{
  "rotation_deg": 5,
  "targets": ["finding"],
  "num_classes": 11,
  "arch": "resnet_bottleneck",
  "loss": "cross_entropy",
  "residual_init": "none",
  "max_precond_dim": 1024,
  "one_sided": false,
  "adamw_lr_other_params": 0.0015,
  "batch_size": 512,
  "epochs": 75.2
}
Rows from block 11 of a small image classifier, named by matrix and row number. Rows with one number belong to one channel. Each number is 50 + 12 x the weight over its row's rms, rounded and kept within 0 to 99. All counts start at 0.
After each channel's rows are labels from the 100 images, of 14848, where the channel reaches its highest value: "strongest on" is what is common among them. Only what is clearly more common there than usual is listed. The data: capsule endoscopy frames (Kvasir-Capsule). In brackets: how many of the 100, against the usual share in percent.
# convs1: 3x3 conv (model.blocks.11.convs.1.weight, 96x96x3x3, each kernel summed), inputs 0-95
# convs2: expand pointwise conv (model.blocks.11.convs.2.weight, 384x96x1x1, transposed), outputs 0-191

convs1.84:43 56 59 44 39 39 50 56 48 45 58 48 62 43 49 57 59 35 42 48 50 53 43 44 44 44 38 50 54 66 47 55 31 50 56 50 59 40 76 57 38 37 71 63 51 58 63 46 55 66 78 30 49 45 47 38 42 58 57 50 67 42 50 45 34 81 44 63 53 39 70 64 59 86 60 55 56 35 27 49 54 74 56 32 57 47 79 48 42 71 52 63 57 46 67 48
convs2.84:50 49 50 50 50 45 59 35 50 53 50 32 50 55 52 49 39 69 63 40 42 48 55 50 50 50 63 50 55 50 29 50 46 50 50 30 50 50 50 50 76 50 41 28 43 41 50 56 50 50 50 50 34 40 50 50 50 36 50 50 50 50 50 56 50 50 50 50 63 67 31 50 33 49 50 50 51 50 25 35 26 70 50 50 50 50 26 46 50 50 77 47 50 34 55 69 28 48 50 50 79 34 50 42 50 50 50 33 60 50 50 50 38 48 48 50 50 52 33 28 50 61 50 50 50 50 50 50 67 52 39 50 72 38 38 32 50 59 50 50 61 36 50 50 50 50 50 50 50 31 65 50 50 55 50 56 50 50 50 50 50 50 50 50 50 50 36 13 46 26 32 50 29 50 50 35 12 18 50 50 58 50 50 50 11 28 50 36 63 82 50 50
strongest on: finding: ileocecal valve (27 vs 8.8)

convs1.18:64 56 40 49 16 54 60 47 40 42 43 30 53 45 29 85 32 44 26 19 57 49 46 52 41 50 64 60 43 44 60 42 69 48 57 30 72 47 55 52 46 60 43 57 40 55 40 50 46 68 63 49 43 52 43 41 42 59 69 48 52 38 53 59 78 43 56 28 48 69 36 47 49 54 50 61 58 52 38 46 44 50 47 42 45 34 45 56 77 59 60 49 48 65 46 38
convs2.18:18 67 50 50 50 50 44 50 23 35 40 50 50 63 52 32 50 46 21 50 50 37 69 50 40 31 42 49 48 50 50 50 50 69 50 50 79 50 23 50 44 50 50 50 67 50 50 50 55 53 50 42 50 56 51 14 71 50 72 50 50 50 30 81 40 77 41 65 50 17 50 44 13 50 53 35 22 85 50 50 50 50 50 50 81 50 50 24 31 51 55 50 34 31 31 50 43 50 18 48 41 59 50 50 50 50 43 50 50 50 50 50 50 50 50 64 50 16 50 50 50 37 50 29 35 34 43 63 52 62 28 48 71 50 48 50 50 70 50 50 50 50 23 65 76 39 24 41 44 50 50 44 50 50 50 50 39 69 50 50 50 50 73 41 44 50 60 50 52 45 50 50 50 38 50 50 58 27 50 50 50 45 56 50 50 50 50 60 50 43 50 47
strongest on: finding: pylorus (42 vs 3.4)

convs1.85:44 30 82 55 36 40 54 40 27 60 46 52 40 49 51 77 42 41 59 60 55 41 37 26 36 52 53 40 36 48 56 38 63 46 46 47 37 67 48 40 42 42 48 53 57 46 60 51 63 38 47 68 49 55 41 44 67 52 55 58 56 62 54 57 48 52 26 65 44 35 14 54 38 46 60 55 53 27 47 65 44 52 66 60 63 55 68 30 54 58 66 69 57 45 57 29
convs2.85:50 50 34 24 50 68 50 50 50 37 50 50 30 72 38 50 50 50 50 99 50 50 68 50 50 50 50 89 34 42 50 33 54 33 79 50 50 50 47 50 50 50 59 54 50 36 50 50 50 52 28 50 50 50 46 50 46 50 50 50 55 50 19 50 23 50 50 50 33 50 50 50 50 50 21 50 56 23 50 22 50 44 50 50 50 50 56 25 50 50 50 65 49 53 53 32 50 53 50 50 23 50 75 50 50 38 50 36 50 50 50 32 39 61 76 50 90 51 50 55 49 50 50 50 62 50 64 81 61 50 55 50 50 52 50 50 50 29 50 48 47 50 50 50 50 38 27 48 45 41 50 79 50 68 69 40 70 39 50 50 50 50 50 56 52 50 50 50 50 50 23 47 74 50 50 94 50 50 50 50 50 68 50 50 40 79 50 39 50 50 35 50
strongest on: finding: lymphangiectasia (34 vs 1.3)

convs1.34:52 43 31 47 62 52 43 39 49 31 29 22 34 54 69 62 58 60 32 55 51 56 55 42 49 57 46 38 37 52 65 43 57 45 44 51 58 64 43 48 52 42 35 48 40 42 51 60 51 61 39 57 49 52 51 61 34 44 44 53 37 57 24 24 45 41 53 35 50 76 56 69 43 54 18 55 49 49 82 45 38 48 64 50 51 58 42 59 38 40 45 20 71 40 66 46
convs2.34:26 47 63 55 48 50 50 50 36 50 37 50 18 50 62 83 50 50 57 22 66 55 50 38 66 55 50 19 43 50 50 50 63 55 50 50 50 50 50 50 50 50 58 50 72 50 50 50 50 50 50 56 63 65 50 50 52 50 47 50 55 57 87 51 50 50 57 54 50 50 50 51 79 26 50 50 45 44 32 50 52 50 50 50 33 49 50 56 32 50 67 50 54 38 57 36 30 50 50 50 50 50 50 50 50 50 50 50 69 33 50 50 51 50 50 15 61 50 50 75 50 50 50 50 70 68 43 50 60 57 74 50 50 50 39 56 50 50 50 67 52 50 50 50 50 50 50 50 50 50 50 60 50 50 50 28 55 50 50 50 50 50 17 50 75 50 58 50 50 50 62 50 82 40 50 53 73 41 50 41 58 41 50 44 50 39 49 84 50 43 50 47
strongest on: finding: lymphangiectasia (49 vs 1.3)

convs1.17:45 54 46 40 59 50 55 70 48 40 42 40 33 35 83 34 57 59 52 59 54 52 48 59 46 65 48 68 58 43 64 51 44 62 47 45 31 24 16 59 46 35 48 50 52 51 66 49 45 45 45 53 59 66 53 46 52 36 49 33 78 38 59 61 68 35 46 60 25 44 51 45 43 58 46 49 51 50 58 29 54 68 52 29 33 18 40 69 62 42 45 48 47 51 55 43
convs2.17:25 55 50 50 63 72 52 50 50 44 50 50 50 48 24 90 50 50 50 27 48 50 50 50 50 62 68 50 50 50 28 27 55 50 50 66 66 50 60 42 50 94 50 42 50 50 58 50 92 50 61 42 50 50 50 52 50 54 58 50 50 50 23 45 32 46 50 60 45 49 49 70 50 50 73 50 50 50 50 50 46 37 50 50 55 50 45 50 50 86 59 63 43 52 50 61 40 50 50 42 37 52 50 50 50 77 50 18 56 30 46 40 50 43 45 21 50 50 50 38 68 50 50 50 50 50 44 22 50 50 73 13 41 51 50 50 50 50 50 50 50 22 50 50 68 50 50 50 36 50 64 50 50 50 50 50 39 50 69 54 81 53 57 25 50 27 73 47 50 50 63 73 76 50 55 50 40 71 40 50 75 50 44 50 50 50 31 50 28 51 50 50
strongest on: finding: lymphangiectasia (42 vs 1.3)

convs1.5:58 69 46 36 42 44 33 71 52 69 41 29 48 42 42 49 51 49 52 80 43 55 56 39 65 46 68 54 31 35 67 50 51 56 76 47 70 35 43 72 53 58 48 40 44 47 51 41 40 40 62 31 64 60 73 63 36 65 66 26 42 37 58 46 48 50 36 36 55 33 35 45 37 54 48 49 51 43 47 38 55 35 43 53 51 38 49 48 47 45 56 32 44 22 64 41
convs2.5:39 62 82 50 41 30 52 50 50 74 42 50 50 50 50 24 50 57 52 47 69 66 50 50 50 50 65 43 50 39 68 57 50 50 29 50 59 50 50 50 50 50 55 43 62 74 50 50 46 50 67 31 50 63 33 50 50 71 50 50 34 55 50 50 66 28 50 50 40 72 50 64 56 50 50 47 45 50 50 50 74 71 50 50 50 50 50 33 50 50 50 50 50 50 68 41 50 50 78 50 50 50 50 50 50 50 22 74 50 59 50 47 61 33 77 36 52 50 65 60 50 50 89 50 55 50 50 50 38 53 96 50 70 50 42 29 50 59 61 50 45 50 24 50 50 43 14 50 50 50 39 41 31 42 45 82 34 50 50 50 50 51 41 63 65 50 57 50 50 46 56 50 50 55 27 44 50 50 45 54 50 50 58 50 79 50 50 50 53 50 47 50
strongest on: finding: ulcer (39 vs 1.6)

convs1.31:54 50 46 58 43 57 34 39 52 48 43 26 63 27 38 55 54 38 36 40 37 68 41 51 18 42 51 39 38 29 44 48 62 41 65 21 53 61 55 47 53 49 46 48 70 28 63 44 50 48 38 50 38 52 43 57 43 62 49 23 41 32 40 50 41 34 53 50 63 39 42 55 47 63 53 33 42 47 26 58 57 38 64 67 44 60 41 47 20 50 69 41 51 56 37 64
convs2.31:50 50 50 50 58 53 79 35 50 41 50 50 50 52 22 38 50 27 50 50 50 45 50 50 50 34 64 26 50 50 70 50 58 79 67 50 64 50 68 31 41 53 50 75 43 41 50 50 50 50 28 64 50 50 24 58 50 50 73 54 71 46 50 50 40 80 50 50 50 50 50 28 73 50 52 50 50 63 51 25 66 58 66 50 50 33 50 50 57 54 20 41 40 35 50 50 50 27 50 50 58 55 35 61 50 50 32 58 62 50 58 50 50 46 50 53 28 50 36 50 50 50 50 43 50 23 50 50 50 50 66 50 50 41 35 50 50 50 68 50 50 50 50 59 50 50 50 50 50 50 40 50 35 50 19 50 46 50 50 50 44 36 50 49 27 77 30 57 32 64 73 50 49 50 59 43 50 48 61 14 53 49 79 51 50 39 50 44 50 50 43 50
strongest on: finding: pylorus (39 vs 3.4)

convs1.90:64 51 57 53 36 43 49 37 22 60 49 39 41 50 33 47 60 54 30 68 58 29 40 60 57 39 43 28 56 50 50 60 39 24 38 43 50 63 57 43 60 33 29 51 54 34 55 35 53 33 44 66 61 25 50 42 50 58 47 54 54 40 55 59 37 42 37 49 57 62 41 45 47 48 41 83 71 45 48 30 54 64 37 48 60 44 56 28 60 43 42 57 45 32 71 64
convs2.90:58 35 83 50 50 39 50 24 50 50 50 89 50 03 50 50 51 16 50 15 28 50 46 50 50 50 65 50 35 29 50 50 50 50 73 50 50 34 50 50 50 50 50 31 50 31 40 74 42 50 50 50 31 50 61 50 72 60 45 50 43 50 70 65 50 29 52 50 50 50 50 50 42 50 37 50 50 50 37 34 69 50 50 50 50 26 70 50 42 49 50 50 50 56 31 50 50 63 63 50 50 50 50 53 83 50 50 50 50 21 48 50 50 25 56 50 50 61 44 50 62 43 62 69 50 31 49 50 53 50 50 37 50 50 50 50 56 43 30 25 50 59 50 50 50 50 52 71 52 31 51 56 50 38 50 50 81 50 43 50 67 78 50 50 50 50 50 38 57 68 50 48 50 50 05 50 50 53 80 31 44 43 52 50 50 50 50 35 63 50 50 51
strongest on: finding: lymphangiectasia (34 vs 1.3)

convs1.19:47 50 42 23 60 49 54 59 53 49 45 39 50 43 55 72 55 54 57 54 64 33 54 77 51 48 47 59 52 61 39 77 63 60 33 41 60 33 52 30 33 43 65 59 38 36 58 69 59 49 38 59 74 68 45 38 61 52 43 23 39 47 58 43 43 45 50 41 52 63 42 57 62 68 45 55 40 59 54 33 39 55 59 63 42 47 56 58 29 53 38 35 66 38 50 15
convs2.19:56 50 50 50 38 56 41 50 50 82 50 50 28 70 50 90 50 50 71 26 41 50 50 51 15 27 50 24 23 43 50 50 50 50 50 50 50 50 50 50 50 50 38 66 31 50 44 50 50 15 70 50 28 50 41 70 44 50 50 50 64 50 71 67 50 50 50 54 50 14 32 50 50 53 50 50 64 53 50 78 60 27 50 50 50 43 47 63 50 68 50 34 50 43 50 67 41 50 53 50 50 41 75 46 65 50 50 50 56 59 50 50 50 31 50 34 75 60 51 50 50 25 50 50 50 50 26 44 50 43 31 50 33 50 50 50 50 50 50 33 77 38 61 32 50 50 62 18 50 50 50 50 47 72 37 50 50 50 50 50 66 50 50 47 50 46 20 50 46 19 21 60 57 50 65 46 50 50 50 50 50 50 50 50 54 50 46 50 45 50 50 50
strongest on: finding: ulcer (31 vs 1.6)

convs1.22:30 44 46 52 58 69 55 48 31 47 56 42 59 48 47 47 39 27 34 43 44 65 41 62 49 51 48 49 54 53 44 55 43 58 71 69 62 45 63 25 47 42 52 63 43 45 55 77 36 46 68 43 55 51 53 18 26 61 52 44 43 43 32 46 58 52 52 36 47 67 65 57 33 76 44 50 57 60 47 39 45 40 31 56 52 81 49 77 39 58 49 53 51 58 35 62
convs2.22:35 50 50 73 68 27 47 32 50 50 50 50 84 50 50 50 50 50 61 54 31 30 50 65 50 50 50 45 23 50 50 50 59 50 14 50 55 61 36 50 57 50 50 50 50 57 36 69 70 50 50 50 35 46 50 50 50 50 50 50 50 36 50 35 39 50 50 50 70 32 50 57 50 65 57 50 50 50 49 50 31 50 50 50 31 34 50 32 62 46 14 50 45 50 59 50 50 50 64 24 50 60 38 50 50 43 50 44 42 35 50 50 50 50 50 50 27 47 50 21 34 50 40 50 33 50 64 50 50 44 50 50 22 73 50 46 50 50 77 23 41 72 50 50 50 50 56 48 50 50 50 50 50 50 58 50 50 50 36 50 50 50 36 50 50 50 26 34 50 50 34 50 31 50 50 23 50 50 49 55 22 32 78 50 50 50 50 50 50 28 50 50
strongest on: finding: ileocecal valve (40 vs 8.8)