config.toml
cutout = 0.4
stem = "deep"
steps = 6200
Rows from block 10 of a small image classifier, named by matrix and row number. Rows with one number belong to one channel. Each number is 50 + 10 x the weight over its row's rms, rounded and kept within 0 to 99. All counts start at 0. After the name is the row's rms in percent of the matrix's.
After each channel's rows are labels from the 100 images, of 14848, where the channel reaches its highest value: "patch colour" is the nearest of a few named colours to the mean colour under the peak. Only what is clearly more common there than usual is listed. The data: capsule endoscopy frames (Kvasir-Capsule).
# convs1: 3x3 conv (model.blocks.10.convs.1.weight, 96x96x3x3, each kernel summed), inputs 0-95
# convs2: expand pointwise conv (model.blocks.10.convs.2.weight, 384x96x1x1, transposed), outputs 0-76

convs1.85 103:47 52 59 67 49 56 54 63 64 46 46 47 47 39 49 86 46 51 57 60 39 56 64 41 51 61 57 47 36 59 44 45 45 41 53 51 44 53 56 48 36 58 36 55 65 67 43 66 51 56 55 50 58 62 59 58 42 41 51 64 39 40 51 42 44 53 45 55 35 44 48 46 48 53 62 53 45 72 39 61 50 58 33 62 64 56 37 39 52 27 68 54 50 45 48 73
convs2.85 107:50 51 50 50 50 61 42 50 55 44 58 50 50 44 50 33 73 40 35 50 42 50 50 50 50 50 50 50 59 50 40 50 79 50 50 50 27 51 50 50 50 35 50 50 44 60 77 35 50 50 50 50 66 35 50 60 54 45 50 53 20 40 50 50 43 55 50 50 64 50 72 50 34 44 40 28 50
patch colour: pink

convs1.34 099:57 54 41 40 38 53 48 58 56 37 44 45 43 59 45 53 59 54 60 39 61 53 52 50 44 58 36 49 29 34 53 65 54 53 54 62 51 49 57 66 38 56 38 68 63 42 65 52 45 49 50 68 47 49 50 46 62 41 39 51 34 49 50 63 61 49 44 63 48 60 51 71 50 42 72 44 62 45 63 34 57 33 45 70 34 49 34 43 56 39 56 48 65 47 71 52
convs2.34 101:50 66 50 50 50 50 50 50 64 41 68 50 50 50 50 52 50 50 48 50 50 50 27 50 50 79 70 49 50 50 50 50 50 50 50 50 47 50 75 83 50 50 38 59 59 50 50 56 66 50 61 50 73 50 53 50 38 50 50 50 45 50 47 62 39 50 62 80 30 50 50 50 56 64 50 48 27
patch colour: pink

convs1.77 105:42 55 55 54 51 44 39 49 66 53 51 41 38 59 55 41 54 37 61 45 65 56 42 55 53 48 63 70 33 46 19 71 37 58 51 57 51 54 53 45 45 49 38 79 58 36 47 48 49 51 46 54 56 42 53 55 51 42 59 53 46 51 44 42 83 55 40 57 47 53 50 54 46 26 56 54 37 46 38 58 70 45 62 52 44 56 56 57 48 54 59 53 46 31 56 52
convs2.77 105:50 58 38 50 50 50 55 50 56 50 56 35 50 28 50 58 64 36 50 32 64 49 45 50 64 50 74 50 32 46 60 59 50 50 50 50 50 50 52 50 50 31 43 33 55 50 50 50 64 30 29 39 29 21 50 56 33 50 34 50 27 53 51 29 50 50 50 33 50 50 59 50 52 35 50 50 50
patch colour: pink

convs1.37 110:59 56 49 60 60 50 58 49 69 45 47 43 42 41 51 55 41 52 72 56 40 48 58 48 50 66 60 45 50 40 44 72 52 51 39 46 67 46 50 48 49 45 51 74 57 34 61 48 62 60 59 52 52 52 43 47 68 37 43 47 57 46 51 54 36 70 63 42 60 49 46 62 49 51 40 70 65 61 53 53 50 64 47 31 56 44 33 52 39 33 54 50 64 28 38 37
convs2.37 103:49 50 50 50 50 47 50 50 48 53 50 71 50 30 33 36 69 50 46 50 29 50 50 39 50 59 32 84 50 50 33 50 50 45 50 50 38 50 50 50 50 50 50 45 35 51 82 70 31 71 50 50 33 58 70 31 36 50 50 50 40 38 66 59 39 50 74 50 50 38 50 37 44 50 50 50 50
patch colour: pink

convs1.62 103:51 53 53 34 49 71 35 50 41 48 47 37 46 39 37 36 52 43 51 43 47 49 20 48 40 46 51 49 56 49 51 49 40 56 48 44 63 35 54 54 51 42 50 43 72 40 60 45 41 35 46 50 55 41 58 54 54 65 36 41 45 40 55 54 49 45 46 44 35 56 48 48 55 82 47 45 71 57 57 53 50 52 44 70 61 36 41 48 63 36 53 23 58 51 39 50
convs2.62 100:64 44 50 28 50 37 52 50 50 50 44 50 50 58 30 50 75 50 54 55 50 60 52 70 50 44 50 59 50 30 50 50 50 68 61 50 47 50 63 50 47 50 50 50 44 50 52 54 40 50 22 50 50 40 50 44 50 50 50 48 50 36 37 50 50 50 50 50 50 46 50 50 59 50 50 41 66
patch colour: pink

convs1.46 104:63 54 54 58 43 52 47 50 69 77 58 57 53 40 46 46 48 71 52 40 36 41 54 76 50 57 65 49 46 37 54 55 56 53 58 48 44 47 47 60 36 59 47 54 61 49 66 43 74 40 62 44 53 53 43 48 49 53 49 50 64 50 56 55 50 65 55 52 49 47 44 43 46 58 43 57 64 53 77 37 46 52 74 62 50 75 59 44 49 57 34 50 60 49 41 36
convs2.46 097:27 50 50 49 50 50 50 50 50 50 31 34 50 50 49 50 50 46 62 35 32 50 28 50 50 50 51 42 50 50 51 54 44 45 54 69 50 42 44 50 50 58 50 50 50 21 50 56 50 52 50 38 50 50 65 45 27 62 50 61 60 62 50 50 50 45 50 38 50 50 50 34 52 50 50 65 60
patch colour: black

convs1.10 082:51 55 25 57 37 51 29 56 49 52 36 45 49 54 49 49 45 61 43 45 37 58 62 48 52 45 36 57 54 39 49 77 54 51 53 73 47 38 48 40 51 55 52 61 53 40 82 47 54 34 44 50 42 46 42 77 52 47 51 41 62 56 67 51 57 59 56 51 45 42 53 54 39 54 53 58 40 36 43 40 38 35 54 47 40 42 47 44 77 52 49 48 55 44 52 43
convs2.10 106:50 47 47 50 50 50 50 50 34 43 50 45 28 50 50 50 50 45 56 36 35 50 50 40 53 41 50 50 50 50 50 50 50 50 48 50 42 53 35 50 41 50 49 50 50 50 50 69 67 50 67 34 83 50 40 34 52 27 66 35 45 50 44 50 50 41 50 50 50 62 50 50 26 50 61 50 55
patch colour: black

convs1.31 100:35 47 61 41 42 50 49 49 56 45 35 40 54 46 36 39 56 57 46 55 52 49 43 44 78 56 52 63 40 39 56 65 53 48 48 63 42 42 40 56 64 45 61 49 35 72 37 43 43 47 54 46 51 63 33 55 57 65 54 44 47 59 42 59 40 30 40 44 52 46 52 43 37 78 69 33 43 55 38 32 47 42 56 41 48 48 60 54 60 47 41 48 45 38 36 38
convs2.31 084:50 50 55 52 50 44 50 50 50 50 50 32 35 50 50 48 71 52 50 77 50 50 50 50 47 50 50 50 54 50 50 63 54 50 50 50 50 50 50 50 50 50 50 50 50 50 50 50 50 50 50 03 40 25 65 43 26 50 36 50 50 53 50 60 48 50 50 61 50 50 50 50 50 50 62 50 50
patch colour: pink; grey

convs1.71 112:57 37 50 58 33 55 53 48 48 43 49 51 49 41 50 42 60 60 33 47 46 40 72 55 61 54 55 60 42 76 58 54 61 60 66 61 28 51 44 58 60 62 54 54 59 58 52 63 48 41 48 68 47 53 51 62 45 48 47 57 56 52 53 72 43 54 59 62 51 46 37 47 81 56 44 65 43 48 52 44 34 64 57 31 51 63 68 56 49 51 61 38 42 59 49 53
convs2.71 100:82 50 50 60 50 41 50 39 70 50 50 34 33 50 50 59 50 50 50 29 38 72 50 33 50 50 50 50 50 50 50 50 55 34 74 37 29 50 45 41 38 50 50 50 30 31 59 36 35 29 50 50 23 50 50 50 33 31 48 50 48 50 36 43 50 39 50 31 27 58 50 50 35 56 27 50 50
patch colour: pink

convs1.21 088:50 46 56 49 49 28 52 34 42 38 44 49 63 48 38 56 54 44 44 53 57 51 42 45 57 61 42 72 49 69 49 50 46 82 68 66 42 41 45 39 53 64 34 47 44 58 47 56 52 58 52 45 44 56 38 62 47 65 53 69 29 47 48 47 64 37 38 52 35 55 55 41 49 52 33 47 53 67 52 60 45 46 38 43 40 51 43 50 66 51 68 47 47 59 51 63
convs2.21 095:50 77 50 50 35 50 47 50 41 53 50 50 20 50 63 49 45 50 50 45 50 50 50 49 50 50 50 50 50 50 84 59 50 50 69 45 50 51 50 79 50 49 50 50 27 50 50 46 55 76 50 66 27 50 79 28 50 50 50 43 48 50 68 50 50 50 32 50 50 45 61 55 50 50 50 52 50
patch colour: pink

convs1.55 087:42 39 43 52 45 48 39 44 59 45 49 57 43 43 44 64 46 76 43 57 52 43 36 57 47 43 33 50 46 44 43 43 38 50 60 43 48 47 60 49 50 25 53 62 49 67 34 45 53 60 24 42 28 56 37 42 37 52 64 58 43 49 43 55 54 62 48 43 48 55 50 45 43 50 71 57 32 55 54 43 54 52 64 47 44 31 43 45 72 54 53 44 38 27 55 41
convs2.55 104:54 50 50 50 36 47 46 45 69 34 51 46 06 50 50 50 65 50 70 58 84 50 50 50 50 34 50 59 48 50 75 50 50 50 50 63 50 29 50 50 45 50 50 50 52 37 50 50 50 48 50 48 50 59 41 50 50 30 40 50 50 50 40 50 50 58 63 50 56 50 56 53 62 50 61 50 50
patch colour: orange; pink

convs1.13 101:44 45 57 54 31 51 53 55 49 36 53 52 61 54 66 40 44 44 53 47 65 37 54 50 62 50 32 33 41 65 49 56 39 20 44 36 45 43 29 51 53 38 44 58 33 60 40 45 45 58 55 56 55 38 52 45 50 49 56 58 42 57 48 22 44 37 58 64 50 39 51 52 57 67 31 41 60 56 50 40 36 52 45 65 27 42 51 45 44 43 41 48 52 46 40 48
convs2.13 089:56 34 50 50 50 50 50 50 50 50 52 36 50 50 50 32 50 50 50 41 55 50 23 50 66 49 50 50 50 50 30 50 30 29 50 50 50 61 47 50 53 70 50 50 46 26 72 50 50 50 50 50 50 50 53 50 50 50 73 50 50 50 50 47 41 16 50 50 50 44 45 40 50 50 76 59 62
patch colour: orange; pink

convs1.52 101:39 46 47 49 36 41 33 43 55 49 65 53 45 53 47 32 55 58 64 42 46 53 49 38 77 72 43 39 55 38 42 54 60 46 44 37 50 66 43 70 70 51 33 34 53 46 38 54 44 52 52 62 45 50 51 32 69 65 37 48 50 36 42 43 32 61 54 48 49 55 63 39 50 47 51 40 41 49 49 45 33 51 58 59 37 65 54 55 45 51 49 48 67 51 40 46
convs2.52 094:35 50 42 52 42 57 50 50 30 50 66 46 50 19 50 50 50 50 50 62 56 50 62 50 75 50 50 68 50 67 50 50 67 44 33 50 50 50 50 50 55 50 42 51 74 50 50 50 50 50 32 44 60 40 58 38 50 49 50 56 50 50 70 50 50 50 64 50 38 26 48 34 43 47 55 50 43
patch colour: black

convs1.4 107:36 56 44 36 60 49 50 46 68 58 42 29 40 40 46 36 68 50 39 49 46 63 45 60 49 55 47 50 41 46 57 64 39 62 42 39 52 53 59 38 49 72 52 62 37 62 51 54 64 32 34 51 48 62 47 37 50 43 58 64 57 46 58 42 65 42 58 60 52 48 62 46 52 41 76 51 32 69 49 50 65 64 43 52 52 54 65 54 43 67 46 40 45 51 43 53
convs2.4 099:50 55 50 50 50 55 50 50 50 50 51 33 50 50 60 68 26 70 90 30 50 63 52 50 50 50 50 33 50 75 50 52 50 50 37 50 45 50 67 50 65 50 38 59 50 50 67 50 41 76 63 50 50 65 70 27 52 64 50 50 32 43 50 50 80 50 62 75 56 50 50 50 35 50 50 50 76
patch colour: pink

convs1.30 110:53 57 41 74 69 39 43 56 37 41 63 56 50 76 59 53 31 52 34 49 46 46 55 46 67 39 52 45 49 33 49 71 43 51 52 62 36 49 57 67 46 61 48 61 41 51 36 50 53 57 47 60 48 43 60 50 67 48 59 51 32 44 45 53 53 68 52 48 32 59 64 45 44 53 50 52 53 53 37 62 47 53 46 52 56 62 63 45 68 27 49 46 44 61 49 55
convs2.30 104:58 50 44 44 50 50 40 50 30 50 58 70 43 63 50 50 50 54 44 50 50 50 51 65 51 44 50 50 41 50 50 50 50 50 50 33 50 70 50 49 34 39 31 60 50 50 50 48 40 27 50 50 39 36 62 50 51 50 50 50 42 50 39 50 33 50 50 50 49 39 50 45 19 61 50 50 50
patch colour: pink

convs1.79 103:54 53 53 42 53 58 44 60 36 63 34 74 52 39 48 55 46 58 65 53 50 54 46 32 54 45 55 65 57 52 44 48 51 54 44 61 35 51 62 58 50 58 71 39 56 43 63 38 52 33 52 50 55 48 76 57 66 50 42 50 53 51 66 51 44 54 63 53 59 52 34 64 50 60 56 63 60 48 82 60 58 55 51 45 73 63 57 68 43 54 55 48 40 54 47 44
convs2.79 107:50 50 53 50 46 50 54 39 50 67 50 37 48 61 50 50 50 39 48 50 78 50 50 41 50 35 50 48 50 50 63 30 50 50 50 50 24 46 56 50 41 50 64 50 50 50 50 50 50 29 37 50 61 36 50 50 50 50 50 42 60 50 19 41 24 69 40 56 62 63 36 50 57 30 50 50 50
patch colour: black

convs1.94 096:41 48 63 49 47 46 50 69 48 39 39 48 44 43 46 56 36 68 41 65 60 71 41 44 34 67 25 43 39 51 57 60 48 58 50 46 52 49 51 68 42 54 35 68 44 51 42 55 60 54 53 55 39 41 46 50 55 44 56 62 40 75 54 64 59 63 45 44 59 44 61 55 45 61 40 41 57 49 39 61 62 41 63 42 48 43 53 43 47 73 42 47 71 51 58 56
convs2.94 090:24 39 44 40 42 50 50 64 41 38 50 75 36 35 50 50 65 50 41 54 24 50 54 50 50 60 50 50 69 50 48 49 39 65 50 24 37 72 32 50 50 50 50 50 50 38 50 50 50 56 50 14 50 50 84 60 50 69 51 50 50 50 50 50 50 50 62 61 67 50 54 69 56 50 66 50 56
patch colour: pink